{"encoder_bias": "none", "fusion_encoder_positions": "rope", "ema_decay": 0.995}
Rows from block 4 of the image encoder of a small model that answers yes/no questions on an image's attributes, named by matrix and row number. Rows with one number within an expert belong to one neuron, the router's apart. Each number is 128 + 24 x the weight over its row's rms, rounded and kept within 0 to 255. All counts start at 0. Numbers have three digits each.
Before each expert's rows are labels from the 100 images, of 14848, where the router gives the expert most weight on average: "responds to" is what is common among them. Only what is clearly more common there than usual is listed. The data: photos with spoken descriptions (Open Images, Localized Narratives). In brackets: how many of the 100.
# router: router (encoder.blocks.4.mlp.router.weight, 8x128), inputs 0-127
# gate: expert gate (encoder.blocks.4.mlp.gate, 8x128x128), inputs 0-127
# up: expert up (encoder.blocks.4.mlp.up, 8x128x128), inputs 0-127
# down: expert down (encoder.blocks.4.mlp.down, 8x128x128, transposed), outputs 0-127

# expert 7
responds to: text has "sky" (51)
router.7:112126112135114135126100100098095136094132139107116153122152143150178124138137115091101168111162137144116164136111104111125117096152105147118146084172164155138145105149152113178151139127141111098108147144109169149096144120129101152134115163124153142126128108134160097114168082133101183135090103149105122125119150122135134086125112104088115084125120169162139167105088153119096089121124
gate.13:105093158142132100145152124157100135161113083145118161120118151162153154125114165102121120099113141162095176099140130116145082158146121151133143114147129142142116144140133093157135179138128120127135105109067145166112083129152104091181100136123131104145121104131175123098134118112151136139174101141118124086126167152100111087090118123107122138142134127150115157111093115123114076126103
up.13:121127102103097135106132132102167132116158147142158130162102113059109090127119128156125119148159144107147095149110159156125163106109093105125106098129135101140150120107122138087152088131119135143156128147165120094143156134123118143061148120116135142113139130101114121122129138142115091135073139091146137165099118105148118164189136077163133111122118144100115088137158128120148164114172
down.13:118117118145130124125112124148150110169139161110105137151147139104151146100098144108132127121104142129115140096150129092159154145176141124147101121157141199126125150142080121087133196133109108111175145135111136073144153111159121111104122194135183131137130096115118105081116140118150125089137127135135123129136125164116123128119147161121126105129124150179081149110134139158144089098112
gate.14:085097108127116135071134110116133166111076145104139131115194125126125096111148135104123136135154118087181142112117132158152149095143157146118150114099161135125174104114145139149149098144105118147147122111120118145124181118080116161138088112128100114141146096137145117151123122128112089135148177157167117176117134142136081158133069106113137123122149106138105099146135131092118135132116
up.14:121122116154131126096088120082120103166148101128153141077101153165102094097125108090078124127118067127134132128158154089101125106138140105159106163150109122130130141128118128120101153146103096134115116162138101116132096141115145142131101114131115111118121173135147118153118119109145115111130140130138155108119110121143163096121110191112188181124111127081182106115160165135135142153109
down.14:106100167101120127127146097103113125114094129134128103126161129101147100132140103131087167123138131128101149135109169120146136141090120158156140136120155134167171135138177159148154083174093130139152129122144099101128105161169114125102156104188138137141144113097137121153145126129122122113095114189095121121095153093134148121091136108104103156130134108159136119097077146138177126145161
gate.15:149132141146159157133128095156147155134170151091140177157134093124112087125148131145122143109130174122151119141168117122146135109126140147076114164137144115112119102142129103089119105106151141093100099139137136093160114092127132062120121114127166140161115109156140107133120147096117125162089138104105106159158138152109157143136064113117134133071130138124080134085142138128096110106111
up.15:115100130130115120109144156112145138069111090117117140103124127132105119173129117192109127093126083090132125174111097144168120105121115133133112100130126142092106141117147127123158055141131116104154090144120104122145115149167095174147118140168111153081116125124105106103108147143100126129127111149100187145134128131193144121148159137154126151093133149148135129127113109157110131107155
down.15:085114082087106154106130085088100151135126151102114109112129137117119134129116175128104138122127127101115086157131111093160110090114144135136199136137144165118090104127149117145187123165119104158160136131138124125108136136184104154129149139105120120122101162111126131107157124113139140134142150120136094123144118158130122105108142144116121071174176150112121181135106126118090147126093
gate.16:120110109080121164098112122115101132098137115192074115167122125112158142178116152123125109158114131109112140118114122134140103129134133127097119112115155114174123116130142163147155115124165099130135141137127111132113143154164082117152119146073108127131134145093134176123147113111082157100135099160153122104158134098170089097179148116166100128149113149105135074118123132149099138121153
up.16:123147121086116140149149153101138101111094083121119141098120166131146115180108110112101140128136143163086161147164114142150110139143109186088119115123105126145098114075127126159123135122111100101103110134119108168120136156150115095095147189081141177137169163119142156132142072137100164102140138149120111135149142111116133127136135144164124140135115114100171144128112131125155130171132
down.16:141139120145125105148145167129120150118105143158144117095080158121130115102135099130107126177170145129135102088132185114130108086128133099196119171137143124154154117158129150113057098130092134111125137135103126159105107128099137104153146090142127115125133097098126072148149108169103152124148148098101124135091161158147144159134105099138133129139146111135143095094090116115127129141142
gate.17:126149181123130143062101086096081128133165137125152131110130123155080158135141113133123112102138145092153147149131125144086133124114093104136131115168117104150134093152142134128128128135153115139139102124185100141116114105146118156115123118110109164115123043165135102129136122137139103108144149100110152142134123126126133091172133091127128107131121147111162086131152138151082114109068
up.17:133159129103120127122105145111135186141153127121109122124142099105113113121103121149145143141097138083108081142091145139108118133109105143131113132170098120136140145197120163086106065110178147126142127161129125096123133134155130166097195158140093122113099162155099131126093136147181121109117143092131121100127103136146116168133106115137176110109139129115117135138141146144166123093113
down.17:132156157153129104089134143102113109114108145163104134149121124135106087091127134131127120080172118135145113108087067133119110150127142099149147083152134174129126152130117142178129142110146118157159091151108149156110173121121120120152136139097090136110133112116125134139121099081189144083131151155153126116120154121111087123131126158102107155167104136144133143130145103181134143111077

# expert 2
responds to: text has "text" (25)
router.2:114143105156156104127109138169168107135104160125183128117106142138127149119169090130151126109173165115129147118138143141132170073120105131139110093111146135165135110150146142192151123091148088107102095090135101121060154149120121126133166121182112148133120119116160132147138150160105097166105118096130125136123135152125136144135114141154120081099126128131121119124141139120098160084143
gate.13:123108102143089108134091139144143067107145147127150117102127129162116112165122079155162115134140135110092127123137094100117075093113157132124126133138127163109167135118125160115134130142107125126102138115121173131162066179101153115102127130180090112100126124147129099127141099142114127114113138166151145157102113109133164140147132115097166170134116179103130113084099155122152109156133
up.13:124109104188121115139103146142141117127147088120147083079162092119119133113107125155187129114141134134117144128157137114151133094155127127137103122136143156111132157169136114179121159128133141122111144127101166153152092147116125131118134149210123115132133081127122120130077160167132124101132137116174132122118165126099108122152157131101194146140133150117162122090105116111129148161105
down.13:118158090128115177183096152118180144119115118127123174086109164126110114142141127141129106131141089091077155158145115109095103077155090107143147168134099125152137111142150155144120154107135129126134149195126152102146138154168128160121106110153139131138104129142125118140149072112138128130137084120112164076170090109120138121125110141142141110115134139128130157107113130155119153107136
gate.14:118130091106113086122123096133147126152111120126151128089118158143126144111115109130125125122144141153126062146078191143090089126108132112088154075118144112160141155111121148126148150147154133155130146117180118124115150129143098155075164092149128104094154140142102127104147117136129138098099152115123117141143099163140166097150122149163114110151103116169156147106177118131149088133136
up.14:110147135118137096098133163102128055114098111137152083111091137091134143088124161148123113101141100104130121136151142142117121130132097141117111127118150115105132154104123147158075091119162155146121133134089095155157103166086115128141126128107151126162166193145131134130090097138079145132139141120098118137121094128169110116106135159144165168159103136127129092093116125161148108130118
down.14:144141130104137157124135177156163109150170072177106142168138156113100106131145106117142099127090136108136118139139138151135161115121129120091109131138134079152183150089141135123152138139109089083134093137165143115146161125162127125123132093141170160138129120125154109113129149098080097170129104117125160128098118106103123149119119097108144107104135086153101083116122099127102093131146
gate.15:112121155086150101152141107167146121095088138109124155184110117106136131090134164104135125098085129128107168119157122098151121121105105141090113142124082152159129132093127115104123169155121153087129131105114157138121123127165119132190093117123125107167143097184146124123184132130166155145114113124150102088121136124115143161123144120122107159107133140132168131137155158167116095118126
up.15:110116129107121115118097100107138102156114137138155121104124079114097111114084101142111165077117138177159142137142096108139141115159134114174161121105138129134129132105118095106125144160128116113156163151172059119133087138120110077152174126158158151149131149162115102095151143144106128132073138125131169157167116128137143118156151139112132116132142120182101137116112119114140155119095
down.15:137133137089142128139163132171157104121101141125101148151099110142128105133185132132131170092081087114118122161111138124129102144113113124089148125089111098116144127099133107101117140106156138072087144134138125114114115159152151122175117115157184166154179159116121160143149123135123140164114158108107156123142111078147176107141131104170131074132140123149160124129147126117131103132139
gate.16:113107174067108134114150103133113113125137155133133147150168105124139100107098165102120140130166156067137111100140116123119119141101124112109094090154135160100095130160185117106113119141159139109146117128139138132183129095129109189123075147137137131128162138129120125102119132141081123112148110152123113147166121108127133091111117105136102154099161135163148160087139113159099089134125
up.16:114163125139163128125109125116114099081135127146135100154172144089125098147132127114132121075148116087117109119134140130080152116134145185089088173122129128098151128137156075110081103131134138111123133101145108161115190105130126124163107149121137154101163155156102159112143123142092121120128103125164166143163119132127130127110164125149113133099118108165086135087152098126123131087137
down.16:088125155114094107140109129142097122125088117125133158083089123139112132093141093191117120090141118126097096162157143133123097145164141084148137121135136167066107134061133139136141133151114113111126142151116161139136134130137111111118104098158188121108142130144144112088148081116116116130152115126139147097094160116142133097154148155085090153098138175139135123129115124148144146136135
gate.17:131151147120164100132125073133116119132122162161175144083101120099120133120097131151109133124139106162107115130093134169104125114084080093153146107107109052096130119122169114151133153131096111120110098119130131106147137149092154181137117114125092120125133187145123126147137097139102103112119117133113144115189087109145114155125162101147120139131092100121143130117134157116140164132145
up.17:107103158120109175107109104137116103109177125135126109161123136117198146117157139126068121147151100132107123116139130121154115092135126149180136103085133123087123110103119130122165109185099138139133127132110127142101114120142080174127117119114106142111125175117169100122173125118158144135151107142104144161150108127172137112146161134143104112164136139123138119129095105124136132191165
down.17:119128112127059122137090088115114135099112176126122106124099163106076174126146117127141108144087120158121135124139106116095133100092118113112105140102117139140146145135096123126071172118082126139155163095110138075138148126098105099098127163106114117134048124111115156125131140121146126121168140127122144151176084141123094109146146164143127131142113101133120139122143148102128126132155

# expert 4
responds to: text has "grass" (52); text has "ground" (26)
router.4:093160113176094122126124128131127146116125129140106077111123184099138131126116136178157148162113160156091107099105142111139135138155137137146101145092110165116106119120152106146140097095106105184133138120120139128078129106178101167139150123134150122128138102143138145104098134146132126120180091141120119113116157170145097142109158100091112090106112121165086125125120179113113162127140
gate.13:108136095101107076121154143141181139080145112110155113155105127111124096130116127143148107152102137093121117133115127159122160101128137151112103121140120110142182175122146181101123103133121148089109149130137118184136167101072129144149094118100127128152152149173128145134141144186114129127144131151115104119102155163162100116088094122160142108128087130131121100128158151115137104108110
up.13:166144099152130176123136081087113125125136115143140128148159134114152144100116175127103148136120147131133117134195132153097135141125186188095119105090150105153109140096134147187124095142126156067132113133109144169105124131157144116157144130143132156105160128128159160127120119143134138086117133118078103147156160133133150146123129123126127118115103103130134156139107098133105118186141
down.13:132152129136083178164115108135130151143139148128147111157113110161092079115114141123135133150086167106114111140151104120146140137083158137091122171175099161138149095138083117124118159126145110127112148136130117093069156125125156143126116131125127164146132117139088136123144142113144140120147090108136089143160128101092169125134122110125174099111133105101138072097087157102165120107141
gate.14:108142119153161182175155116141112139130157145144160124175134126114145115142129124144137091166146123111156111094116123178118167145138105148138108146147136084090100134121112125082129100133104166132125142130123101150145154125080126136137075120129089135159100143145124090143145102129130090131139121142131139155128091145179113100114142088161153130129099136096107136148171119080153182128108
up.14:091112158150142090141131176127158123153170105079145142093112130147113144174161114103150119122118133085143119121169137152105098133156135147085146159134136172112125131109149136094116126130081084100092086144117123131159114117162123113124131099123136134132132125128095126133105098138128080164122143123113145074082116162131141148150143112126155127080142140135122082148159109145129083108158
down.14:109151160130139085145101136131167120127107106125131107099102106132173183150152101110101102112142089144108135111153106146095088119142134106113114144101151138147097110118110100136052140121164121093102144095152141146126160148110142098140123148144147111092152185160152129138096142130150111115115149115106119135120098122121135112076111158137100188108138128133158154172160146107127110119121
gate.15:131142117071166137147104104108151110123146124117099129146154132123163141160134138104157097124155097097099145133136119144137090105145138160147134090067124095126129158093158140129107094146118138110116122144123138178179152134178099164144112139154052134093114174172121104099103112127118153127096134148157123138141110140161128131134153139129148137093132153137149098141127103103101132159112
up.15:129118123131134091117104128156110143113109163121086147128125129109115122121153151123121092148127149128151127086117110123154112132126198104134131148147141131128121148121116122134126123118065106136140065150136167126131127145157148112119126118125138132121114086111136116134144162099187089213141123143164094109150143182090162170148140106161112143143145125138112129144120078132138103100080
down.15:147145132160133115131141123129127159081139115140155131122118107143083173126114088152124170122150134138156134123141108108117144110127104127163154127134129149123078099135107060106085118109118122138117140114151163136124158151123108117107107164126171079135065120137105146088118150131149106115105134135102120128121109164149132129063136154127112111150116111117081205165141157110128139101120
gate.16:110111135131135106133091107144100131083139097117149154094111116132098145132113157154163117129117153148118161131089143167114129144095108151140126104138186132107138136138112115090114155114110133152110112145191114095105122103158156150113144108131093127129108127108097161154151165126145158097100130130076108119158106099147176070140173125101122138137095107118144123132156105150127063119137
up.16:131112115102101111117116119143085160092139150107142156163119125159145135124146116110151113127115093101104109132107093110130116115127143104128127134158145119097146129128089199119165120151138122126125112142104181160147181158107111140091131143151132107084126142136137095105136101163120109122110096132192164155136145104112132167130142184166123093117165135095123117155087137093160151128110
down.16:118092105187145100114189129109129161148128098133136117142155127127153146127100110114094186129105125140141134095094148132122139124145144175150141137123121165108101079161134119093151113129139158154151159120102130131103167112112088132132142158130119095148127106125141142117113114138160098105145088125136067105107130133120132151120128104173084140149155118167097200113135127103148133126148
gate.17:164110128149105076137107123116116119144130150127112097095121119143160131100073174138131138138121102145134093088122145107130132142135136128144083127160147116171099083133185107148123127094123174145137143136130132108176141129125119131094161115149073115170094128133126096119109074151134143099095151110101126135135135114106125136166122160147104137107162100148149155107151141162158152152084
up.17:141094093145121134087140126113156105139152135141127105114154089172134125128124132122136161124121117150144149109101104114124107140140114140125082138063196149110162127142172119136096109109125140133137152081113149118111143179118135120081126144165143147103127188104111112104126135123117179125097141141111144139158065144112110085129124130091126104124134101171131109078149129122151156116130
down.17:142154113111147094133111150112119113124092128111097112145164157119107138119152171143122122143106093111121119141136121113072129137161085160084097100135167101083126107102100155168128138129136103125123105100109146117155184142111136151107093163141140120188154148157185140145127131132122122134135101106135155146069104090162117131115139123168096153130131155113108130092140113155137104127159