A small model that answers yes/no questions on an image's attributes, trained from scratch.
Model: 26.9M parameters, 64-pixel images, encoder arch vit, encoder norm layernorm, encoder activation swiglu, encoder moe top_k, encoder num experts 8, encoder patch size [8, 8], encoder layers 8, encoder width 128, fusion encoder width 320, fusion encoder layers 6, fusion encoder norm layernorm, fusion encoder activation squared_relu, fusion encoder moe soft, fusion encoder num experts 32.
Training: adamw at rate 0.0013, 7300 steps, batches of 512.
Rows from expert 7 of block 3 of the image encoder, named by matrix and row number. Rows with one number belong to one neuron. Each number is 128 + 24 x the weight over the matrix's rms, rounded and kept within 0 to 255. All counts start at 0.
# gate: expert gate (encoder.blocks.3.mlp.gate, 8x128x128), inputs 0-63
# up: expert up (encoder.blocks.3.mlp.up, 8x128x128), inputs 0-63
# down: expert down (encoder.blocks.3.mlp.down, 8x128x128, transposed), outputs 0-63
gate.108 [102 105 106  85  72 116 132 111 155 129  97 104 150  78 166  62 139 107 104 133  75 130 100 138  89 128 183 133 116 135 148 107 138  96 131 110 116 148 111 142  90 106 140 139 132 148 140 140 126 151 110 136 191 144 116  84  92 163 138 162 119 131 106 113]
up.108 [132 118 126  79 138 138 130 193 156 151 131 141 134 121 152 126 180  95 150 179 122 139  95 113 134 137 146 101 125 157 127 113 113 112 136 149  89 141 121 115 129 152 119 139 115 131 111  96 150 158  92 138 144 128 124 144 100 152 123  83 158 128  94 137]
down.108 [156 158 128 135 149 175 125  96  94  89 128  88 164 116 156 148 135 121 119  96 148 151 139 133 142 125 117 157 149 146 137 170 141 117 116 109 106 187 138 128 146 139 135 160 179  74 167 126 127  98 129 121 149 115  92 139 126 158 122  86 117 119 144 130]
gate.109 [130 126 140 158 132 120  98 152 107 178 148 156 117  91 107 160 117 113 123 105 164 143 185 106  75  89 105  63 112 144 110 132 139 175 147 138 138 138 149 146 150 134 175 153 156 109 159 170 121 102  83 129 148 101 148 116 131 110 115 153 165 106 118 142]
up.109 [128 141 148  98 160 121 129 112 118  76 135 128  93  88  84 132 185 130 116 105 135  86 100 126 141 155 102 144 122 147 108 159 104 150 116 124 157 159 107 141  81 105  97 144  89 166 103 165 163 132 149  80 102  92 154 112 102 148 163  80 112 164 147  66]
down.109 [165 195  93  91 145 143 157 146 141 122 122  94 142 104 143 142 132  94 177 143 137  90 164 133 116 151 144 151 169 147 182 148 101  40  95 105 148 115 134 130 106 170 171 137 150  82 103 136 131  88 107  99 141 179 123 152 167 127 110 109  96 136 136 159]
gate.110 [172 150 173 169 121 110 110 110 117 123 114 148 124 141 132 150 134 138 120 144 132 149 118 144  96 144 119 112 104 141  79 121 168 106 119 134 121 213 146 147 143 113 154 114 109 154 142 151 147 122 102 150 131  89  79 136 106 148 126 137 178 148 149 126]
up.110 [137  79 130 104 121 130 123 148 140 139 125 107 140 137 169 129 136 144 180 145 121 184 133 150 160 153 117 147 141 126 136 111 107 158 121 141 125 116 117 154 125 139 120 167 134 176 135  91 135 158 145  97 126 152  94 142  91 129 137 153 141 115 132 126]
down.110 [108  92 140 118 165 127 129 106  96 165 124 123  93 149 131 148 166 146 131 103 128 119 105 157 130  92 123 125 142 128 120 143 113 115 114 144 132  85  83 100 141 163 107 114 114  98 125  99 110 195 109 126 138 115 103 101 153 131 105 158 115 134 151 182]
gate.111 [ 66 142  87 133 132 186 163  62 144 100 130  89 139 147 140 104 118 147 128 133 162  90 168 135 168 147 112 181 105 106 121 160  97 167 136 142 126 127  99 155 141 116  91 174 138 149 144 149  55  42 166 134  95  73 149 123 137 141 123 137 101 172 135 127]
up.111 [153 117 154 128 112 199 181 184  91 164 142  86 186 146 140 162 123 124 186  94 152 179 134 148 136 108 136 104  92 195 120 145 125 108 105 114 121 135 120 175 150 100  95 159  95 131 164 143 131 145 120 156 115 123 125 138 144 130 140 110 128 139  89 135]
down.111 [172 133  68 158 133 180 107  82 128 129 161 102 138 146 157 116  90 135 137 131 137 135 129 104 100 227 117 181 126  95 126  95 141  89 154 161 170 120 135 195 129 125 129 167 119 125 128 137 118 107 118  63 144 167 106 147  72 141  89  98 136 147 118 138]
gate.112 [199 123 122 134 114 142 153 115 152 113 141  97 115 152 108  79  98  88 162 116  80 140 165  95 124  94 143 176 120 142 132  99  97  95 119 145 108  90 147 134 105 170 142 109 105 125 131 136 135 156 167 140 142 129 126 149 134 129  86 139 125 133 114 122]
up.112 [124 117 140 109 164  99  81 104 148 154 135  69  92 111  64 152 115 118 114 131 159 127 146 149 115 113 134 148 144 118 100 144 101 156  94 178  78 147  66 150 171 151 155 165 150 102 171 130  98 111  90 114 118 184 190  79 129 109 170 119  86  80 112 117]
down.112 [158  96  84 152  91 173 139 144 108 146 161 102 154 120 119  88 112 143 161 119 137 127 146  95  97 120 116 142 153 101 152  93  99 120 128 178 162 130 150 148 158  90 120 142 168 185  88  94 176  86 157 135 114  90 139 133 133 173 138 133 135 150  74  57]
gate.113 [133 129 141 108  98 132 127 162 123 141  97 100 156  92 115 109  79 110 151 165 123 112 152 115 159 162 119 121 125 108 129 113  88 166 125 156 147 119 159  94 108 131 194 112  89 162  97 139 121  95 157 127 135 142 119 179 170 153 121 115 104 133 149 117]
up.113 [131  96 125 106 113 132 132 152 130 171 123  95 151 120 136 125 161 138 130 165 110 151 117 144 144 110 112 157 130 145 105 144 140 126 103 137 126 106 132 167 115 118 138 155  96 164 115 135 118 141 140 114 109 138 133 137 175 138 118 158 112 149 100 119]
down.113 [ 96 123  84 153 119 171 119 114 138 117 125 151 121 157  97  88 102 149  93  78 120 166  89  90 103 158 153 181 120 130 129 145 177 113 109 115 164 185 163 154 143 141 109 162 100 124 125 141 111  83 167  97 107  97  99 129 123 139  99  84 140 152 111 112]
gate.114 [173 109 140 108 100  87 172 156 110  84 119 106 176 107  85 139 172  95  92 116 108 121 140 140 121  94 137 104 178 155 151  75 154 164 100  98 146 104 128 121 162 171 151  96 115 116 193 128 116 113 123 132 133 183 143 165 141 144 135 141 145 141  89 142]
up.114 [ 84 126 147 116 138 139 117 142 134 158  96 138 131 136 148 118 163 146 126 131 123 125 141 195 123 133  86 133 124 184 104 142 144 117 162 152 144 148 121 126 135 157 130 125 121 150 127 169 142  90 151 142 142 136 156  84 156 126  94 138 135 137 129 116]
down.114 [ 49 117 143 104 103 134 125 101 129 132  92 111 142 131 104 185  99 126  94 122 161 187 118 131 103 110 117  76 107 132 113 168 161 134 122 111 124  77  89 119 127 113 118 137 140 107 131 173 146 102 125 122 155 162 173 116 155 191 141 148 103 119 121 139]
gate.115 [129 126 113 120 121 137 119 136 142 177 115 103 126 118 129 114 127  96 154 127 162  78 152 126 129 139 142 171 129 122 166  85 109 110 146 158 122  94 133 104 162 133 146 138 167 130 107 112 120 135 103 135 152 169 120 169 126 149  81 158 147 158 143  91]
up.115 [150 100 153  76 140 104  91 157 148 120 145  97 103 200  98 142 136 129 146 148 127 104 159 127 131  96 135 240 147 111 144 141 142 141 110  83 129 136  93 176 102 157 125 191 144 173 132 127 119 103 111 141 126 155 169  82 123 119 106 170 117 134  98  87]
down.115 [137 142 147 149 133 169 104 180 132 117 167 183 122  99 149 151 127 137 129 150 136  92 173 131 133 109 112 120 125  92 105 125 165 133 148 139 154 108 159 109  96 101 142 152 153 160  99 125 126  88 115 100 109 108 158 123  97 137  98 112 154 143 110 110]
gate.116 [136 130 134  83  99 126 136 133 122 139 152  92 179 114 116 103 107 110 128 125  86 157 115 130 126 135 167 160 106 119 116 115 127 140 123 106 153 122 138 149 144 126 110 139 146 115 136 121  84 143 150 114 132 133  99 120 143 119 132 138 141 146 116 142]
up.116 [ 94 140 125  91 140 134 140 118 125 107 141 152 120 102 160 110 101 112 137 163 132 120 144 103 169 119 115 124 174 133  92 111 112  89 155 154 126 168 139  74 147 118 138 158  94 144 119 110 145 114 115 133 118 152 116 151 148 126 100 123 140 103 127 143]
down.116 [115 136 105 101 155 111 120  98 160 138 139 106 128 137 145 116 158 109 123 127 132 134 117 130 106 128 135 155 111 142 151 169 114 125 117 111  80 130 141 144 118 113 123 147 112 114 143 128  91 145 151 148 130 123 132 104 144  79 127 133  94 124 160 126]
gate.117 [156 142 156 121 139 108 119 145 128 110 147 132 109 154 143 113 135 123 118 122 109 127 127 144 149 153 104  99 149 115 137 123 111 185 146 136 152 121 114  98 121 105 142 142 152 134 110  78 172  84 146  99  95 165 137 134  83  96 136 116 126 136 147  75]
up.117 [ 98 164 115 167  85 135 114 130 124 141 143 125 102  94  92 171 165 171 125  94 133 126  93 115  87 156 134  96 111 127  98 127 148  90 140 151 140 138 116 164 129 137 101 112  93 116 132 149 114 178 121 146  80 102 123 121 117 139 120 138 152 122 131 126]
down.117 [155 121 126 122 112 142 128 116 147 141 125 125 140 177 134 135 124  95 140 120 123 148  98  99 151 207 125 120 151  94 122 142 132  83 129 107 152 120 133 136 131 143  83 119 153  96 120 164 141 135 149  89 144 135 145 134 147  97 127 103  86 135 137 169]
gate.118 [145 146 124 174 114 120 113 165 138 205 108 135 125  83 148 132  87 132 147  94 170  84 105 123 119 119 155 101 141 133 132 127 188 124  85 129 133  86 136 117 147  95 106  97  84 116 112 152 151 150 123 129 115 122 127  92 105 138 143 130 179  97 102 146]
up.118 [106 151  98 123 145 164 185 145  96 103 170 190 136 181 133  93 127 162  94 156 114 145 140  95 183 112 104 100 124 120  71 140 125 127 162 101 133 154 121  79 103 141 120 134  82 134 146 119 153  92 154 165 125  97 146 126 130 109  68 126 128 130 143 136]
down.118 [149 142 156 120 106 154 143 140 108 147 110  97 162 105 159 139 129 120 155 119 107 136 130 150  96 112 184 132 130 108 146 109 141 128 150 112  72 128 171 180 142  53  83 116 122 138  86 121 170  97 146 160 145 144  73 153 126 155 152  90 119 129  94 137]
gate.119 [159 136 141  95 135 128  91 119 130 119 157 130 173  98 120 154 138 122 110 141  95 133 134  80 128 106 120 121 156 125 117 156 159 136 170 121 142 116 125 150 126 128 117 130 160 125  82 113  87 135 142 146 125  87 140 131 138 150 119 134 158 139 139 142]
up.119 [136 134 168 121  97 144 113 158 111 133 121 107 170 136 144 140 169 129 161 134 122 121 144 122 149 168 136 121 166 121 132 137 114 164 119 165 123 155  58 146 114 130 113 174 155 160 127 102 111  97 142 158 122 156 148 132 100 116 149 117 125 111 125 144]
down.119 [121 113 102 160 113 144 149 141 101 137  82 139 144 142 135 100  92 115 107 134 118 179 141 113 157 126 126 101 120 108 146 124 124 137 129  94 134 151 118  99 132 139  73 136 132 128 126 119 148 136 152 126 117 113 160 134 154 150 137  83 139 128  98 117]
gate.120 [116 125 121 121  78 129 161 148 121 137 142 131 136 132 116 162 129 125 107 106 135 170 131 109 155 131 116 141 128 111 109 107 124 109 138 137 142 159 133 122 112  79 129 119 110 108 133 105 135 101 128  98 110  96 122 128 117  99 126 115 143 130 132 147]
up.120 [ 95 125 126 109 128 167 146 143 146 158  96 133 130 108 132 127 104  98 123 171 160 142 115 118 140 105 134 107 113 114 129 119 141  98  93 117 119 109 103 156  94  85 156 139 113 192 117 130 115 155 116 158 125 136 151 128 140 146 142 139 116 106 104 140]
down.120 [128 137  97  90 155 150 160 120 115 115 134  79 121 142 149 127 150 109 152  93 129 118 121 172 100 144 137 121 124 122 121 120 118 137 162 129 136 122 122 165 141 115 137 120 159 108 113  88  77 111 123 132 163 159 123 139 134 149 120 148 123 109 127 125]
gate.121 [104 162 175 128 100 133 130 110 114 117 118 147 121 153 105 112 168 119  86 103  98 143 131 144 124 150 137  80 140 123 108 126 181 153 114 128 121 107 148 132 150 111 146  93 155 123 163  97 136 126 139 106 122 149 117 129 174 112 133 123 105  85 139 155]
up.121 [102 131 154 130 132 155 123 171 143 151 177 141 118 123 143 136 106 144 103 177 107  91 119 117 138 136 123 122 101 184  96 101 113 145  85 116 139 130 121 163  90 140 141 150 162 146 120 113 160 141  91 136  92 139 137  96 129 130 115 157  99 129 120  89]
down.121 [121 122 106 110 143  97 134 113  91 119 141 117 122 159 126 163 103  96 137 158 145 115 146 132 158 131 149 131 107 160 109 155 127 107 103 150 108 111  81  96 121 129  84 135 108 114 126 123 133 138 135 160 101 110  92 117 142 116 129 128 122 141 172 126]
gate.122 [153 140 116  99 141 111  89 163 117 114 138 119 135 167 130 142 114  89 127 149 109 101 134 141 105 159 130 154 107 120 153 133 145 186 119 144 160 131 131  62 119  99 111  69  87 136 146 135 144  48 139 118 127 139 139 157  95 110 110 150  82 138 151 170]
up.122 [138  98 124  98 126 131 121  98 133 173 109 131 112 152 144  99 110 106 116 171 139 145 158 114 183 143 114 108  84  97 134 135 144 131 130 133 155 133 126 154 164 125 144 118 173 173 129  76 127  88 143 159 119 160 126  99 121 139 148 108 142  95  56 113]
down.122 [104 130 167 145 125 129 129 135 136  91 126 126  86 167  92 120 122 141 170 163  93 148 119 146 138 141 114 104 154  87  91  88 116 101 162 115 122 137 114  78 119 107 125 109 115 121 103 109 150 113 139 135  94  98  69 117 182 104 117 127 107 122 136  85]
gate.123 [127  63 142 170 121 138 143 137 125 147 139 158 105 126 153 162 122 138 176 122 124 157 146 127 125 173 154 135 141 147 138 111 110  93 131 162 104 126 161 135 119 161 128  73  99 147 107 142 130 141 127 146 132  97  85 114 155 105 138 158 132 161 137 132]
up.123 [151 137 155  53 161  49 113 142 140 150 145  95 162 122 149 150  82 134 121 109 140 130 114  72 134 130 174 150 137  74 130 127 116 140 159 117 134 175 144 169 139 146 147 159 106 142 127 129 115 137 137 127 166 114 139 124 148 141 145  70  68  78  86 117]
down.123 [ 88 114  83 158  77 194 137 144 129 118 135 150 143 124 101 142 157 134 111 117 168 153 147 142 165 130 124  82  84 111 139 141 157 109 125 141 133 116 126 137 156 140 136 110 140 180 125 115 130  91 153 151 150 137 128 138 161 179 169 159 156 125 102  95]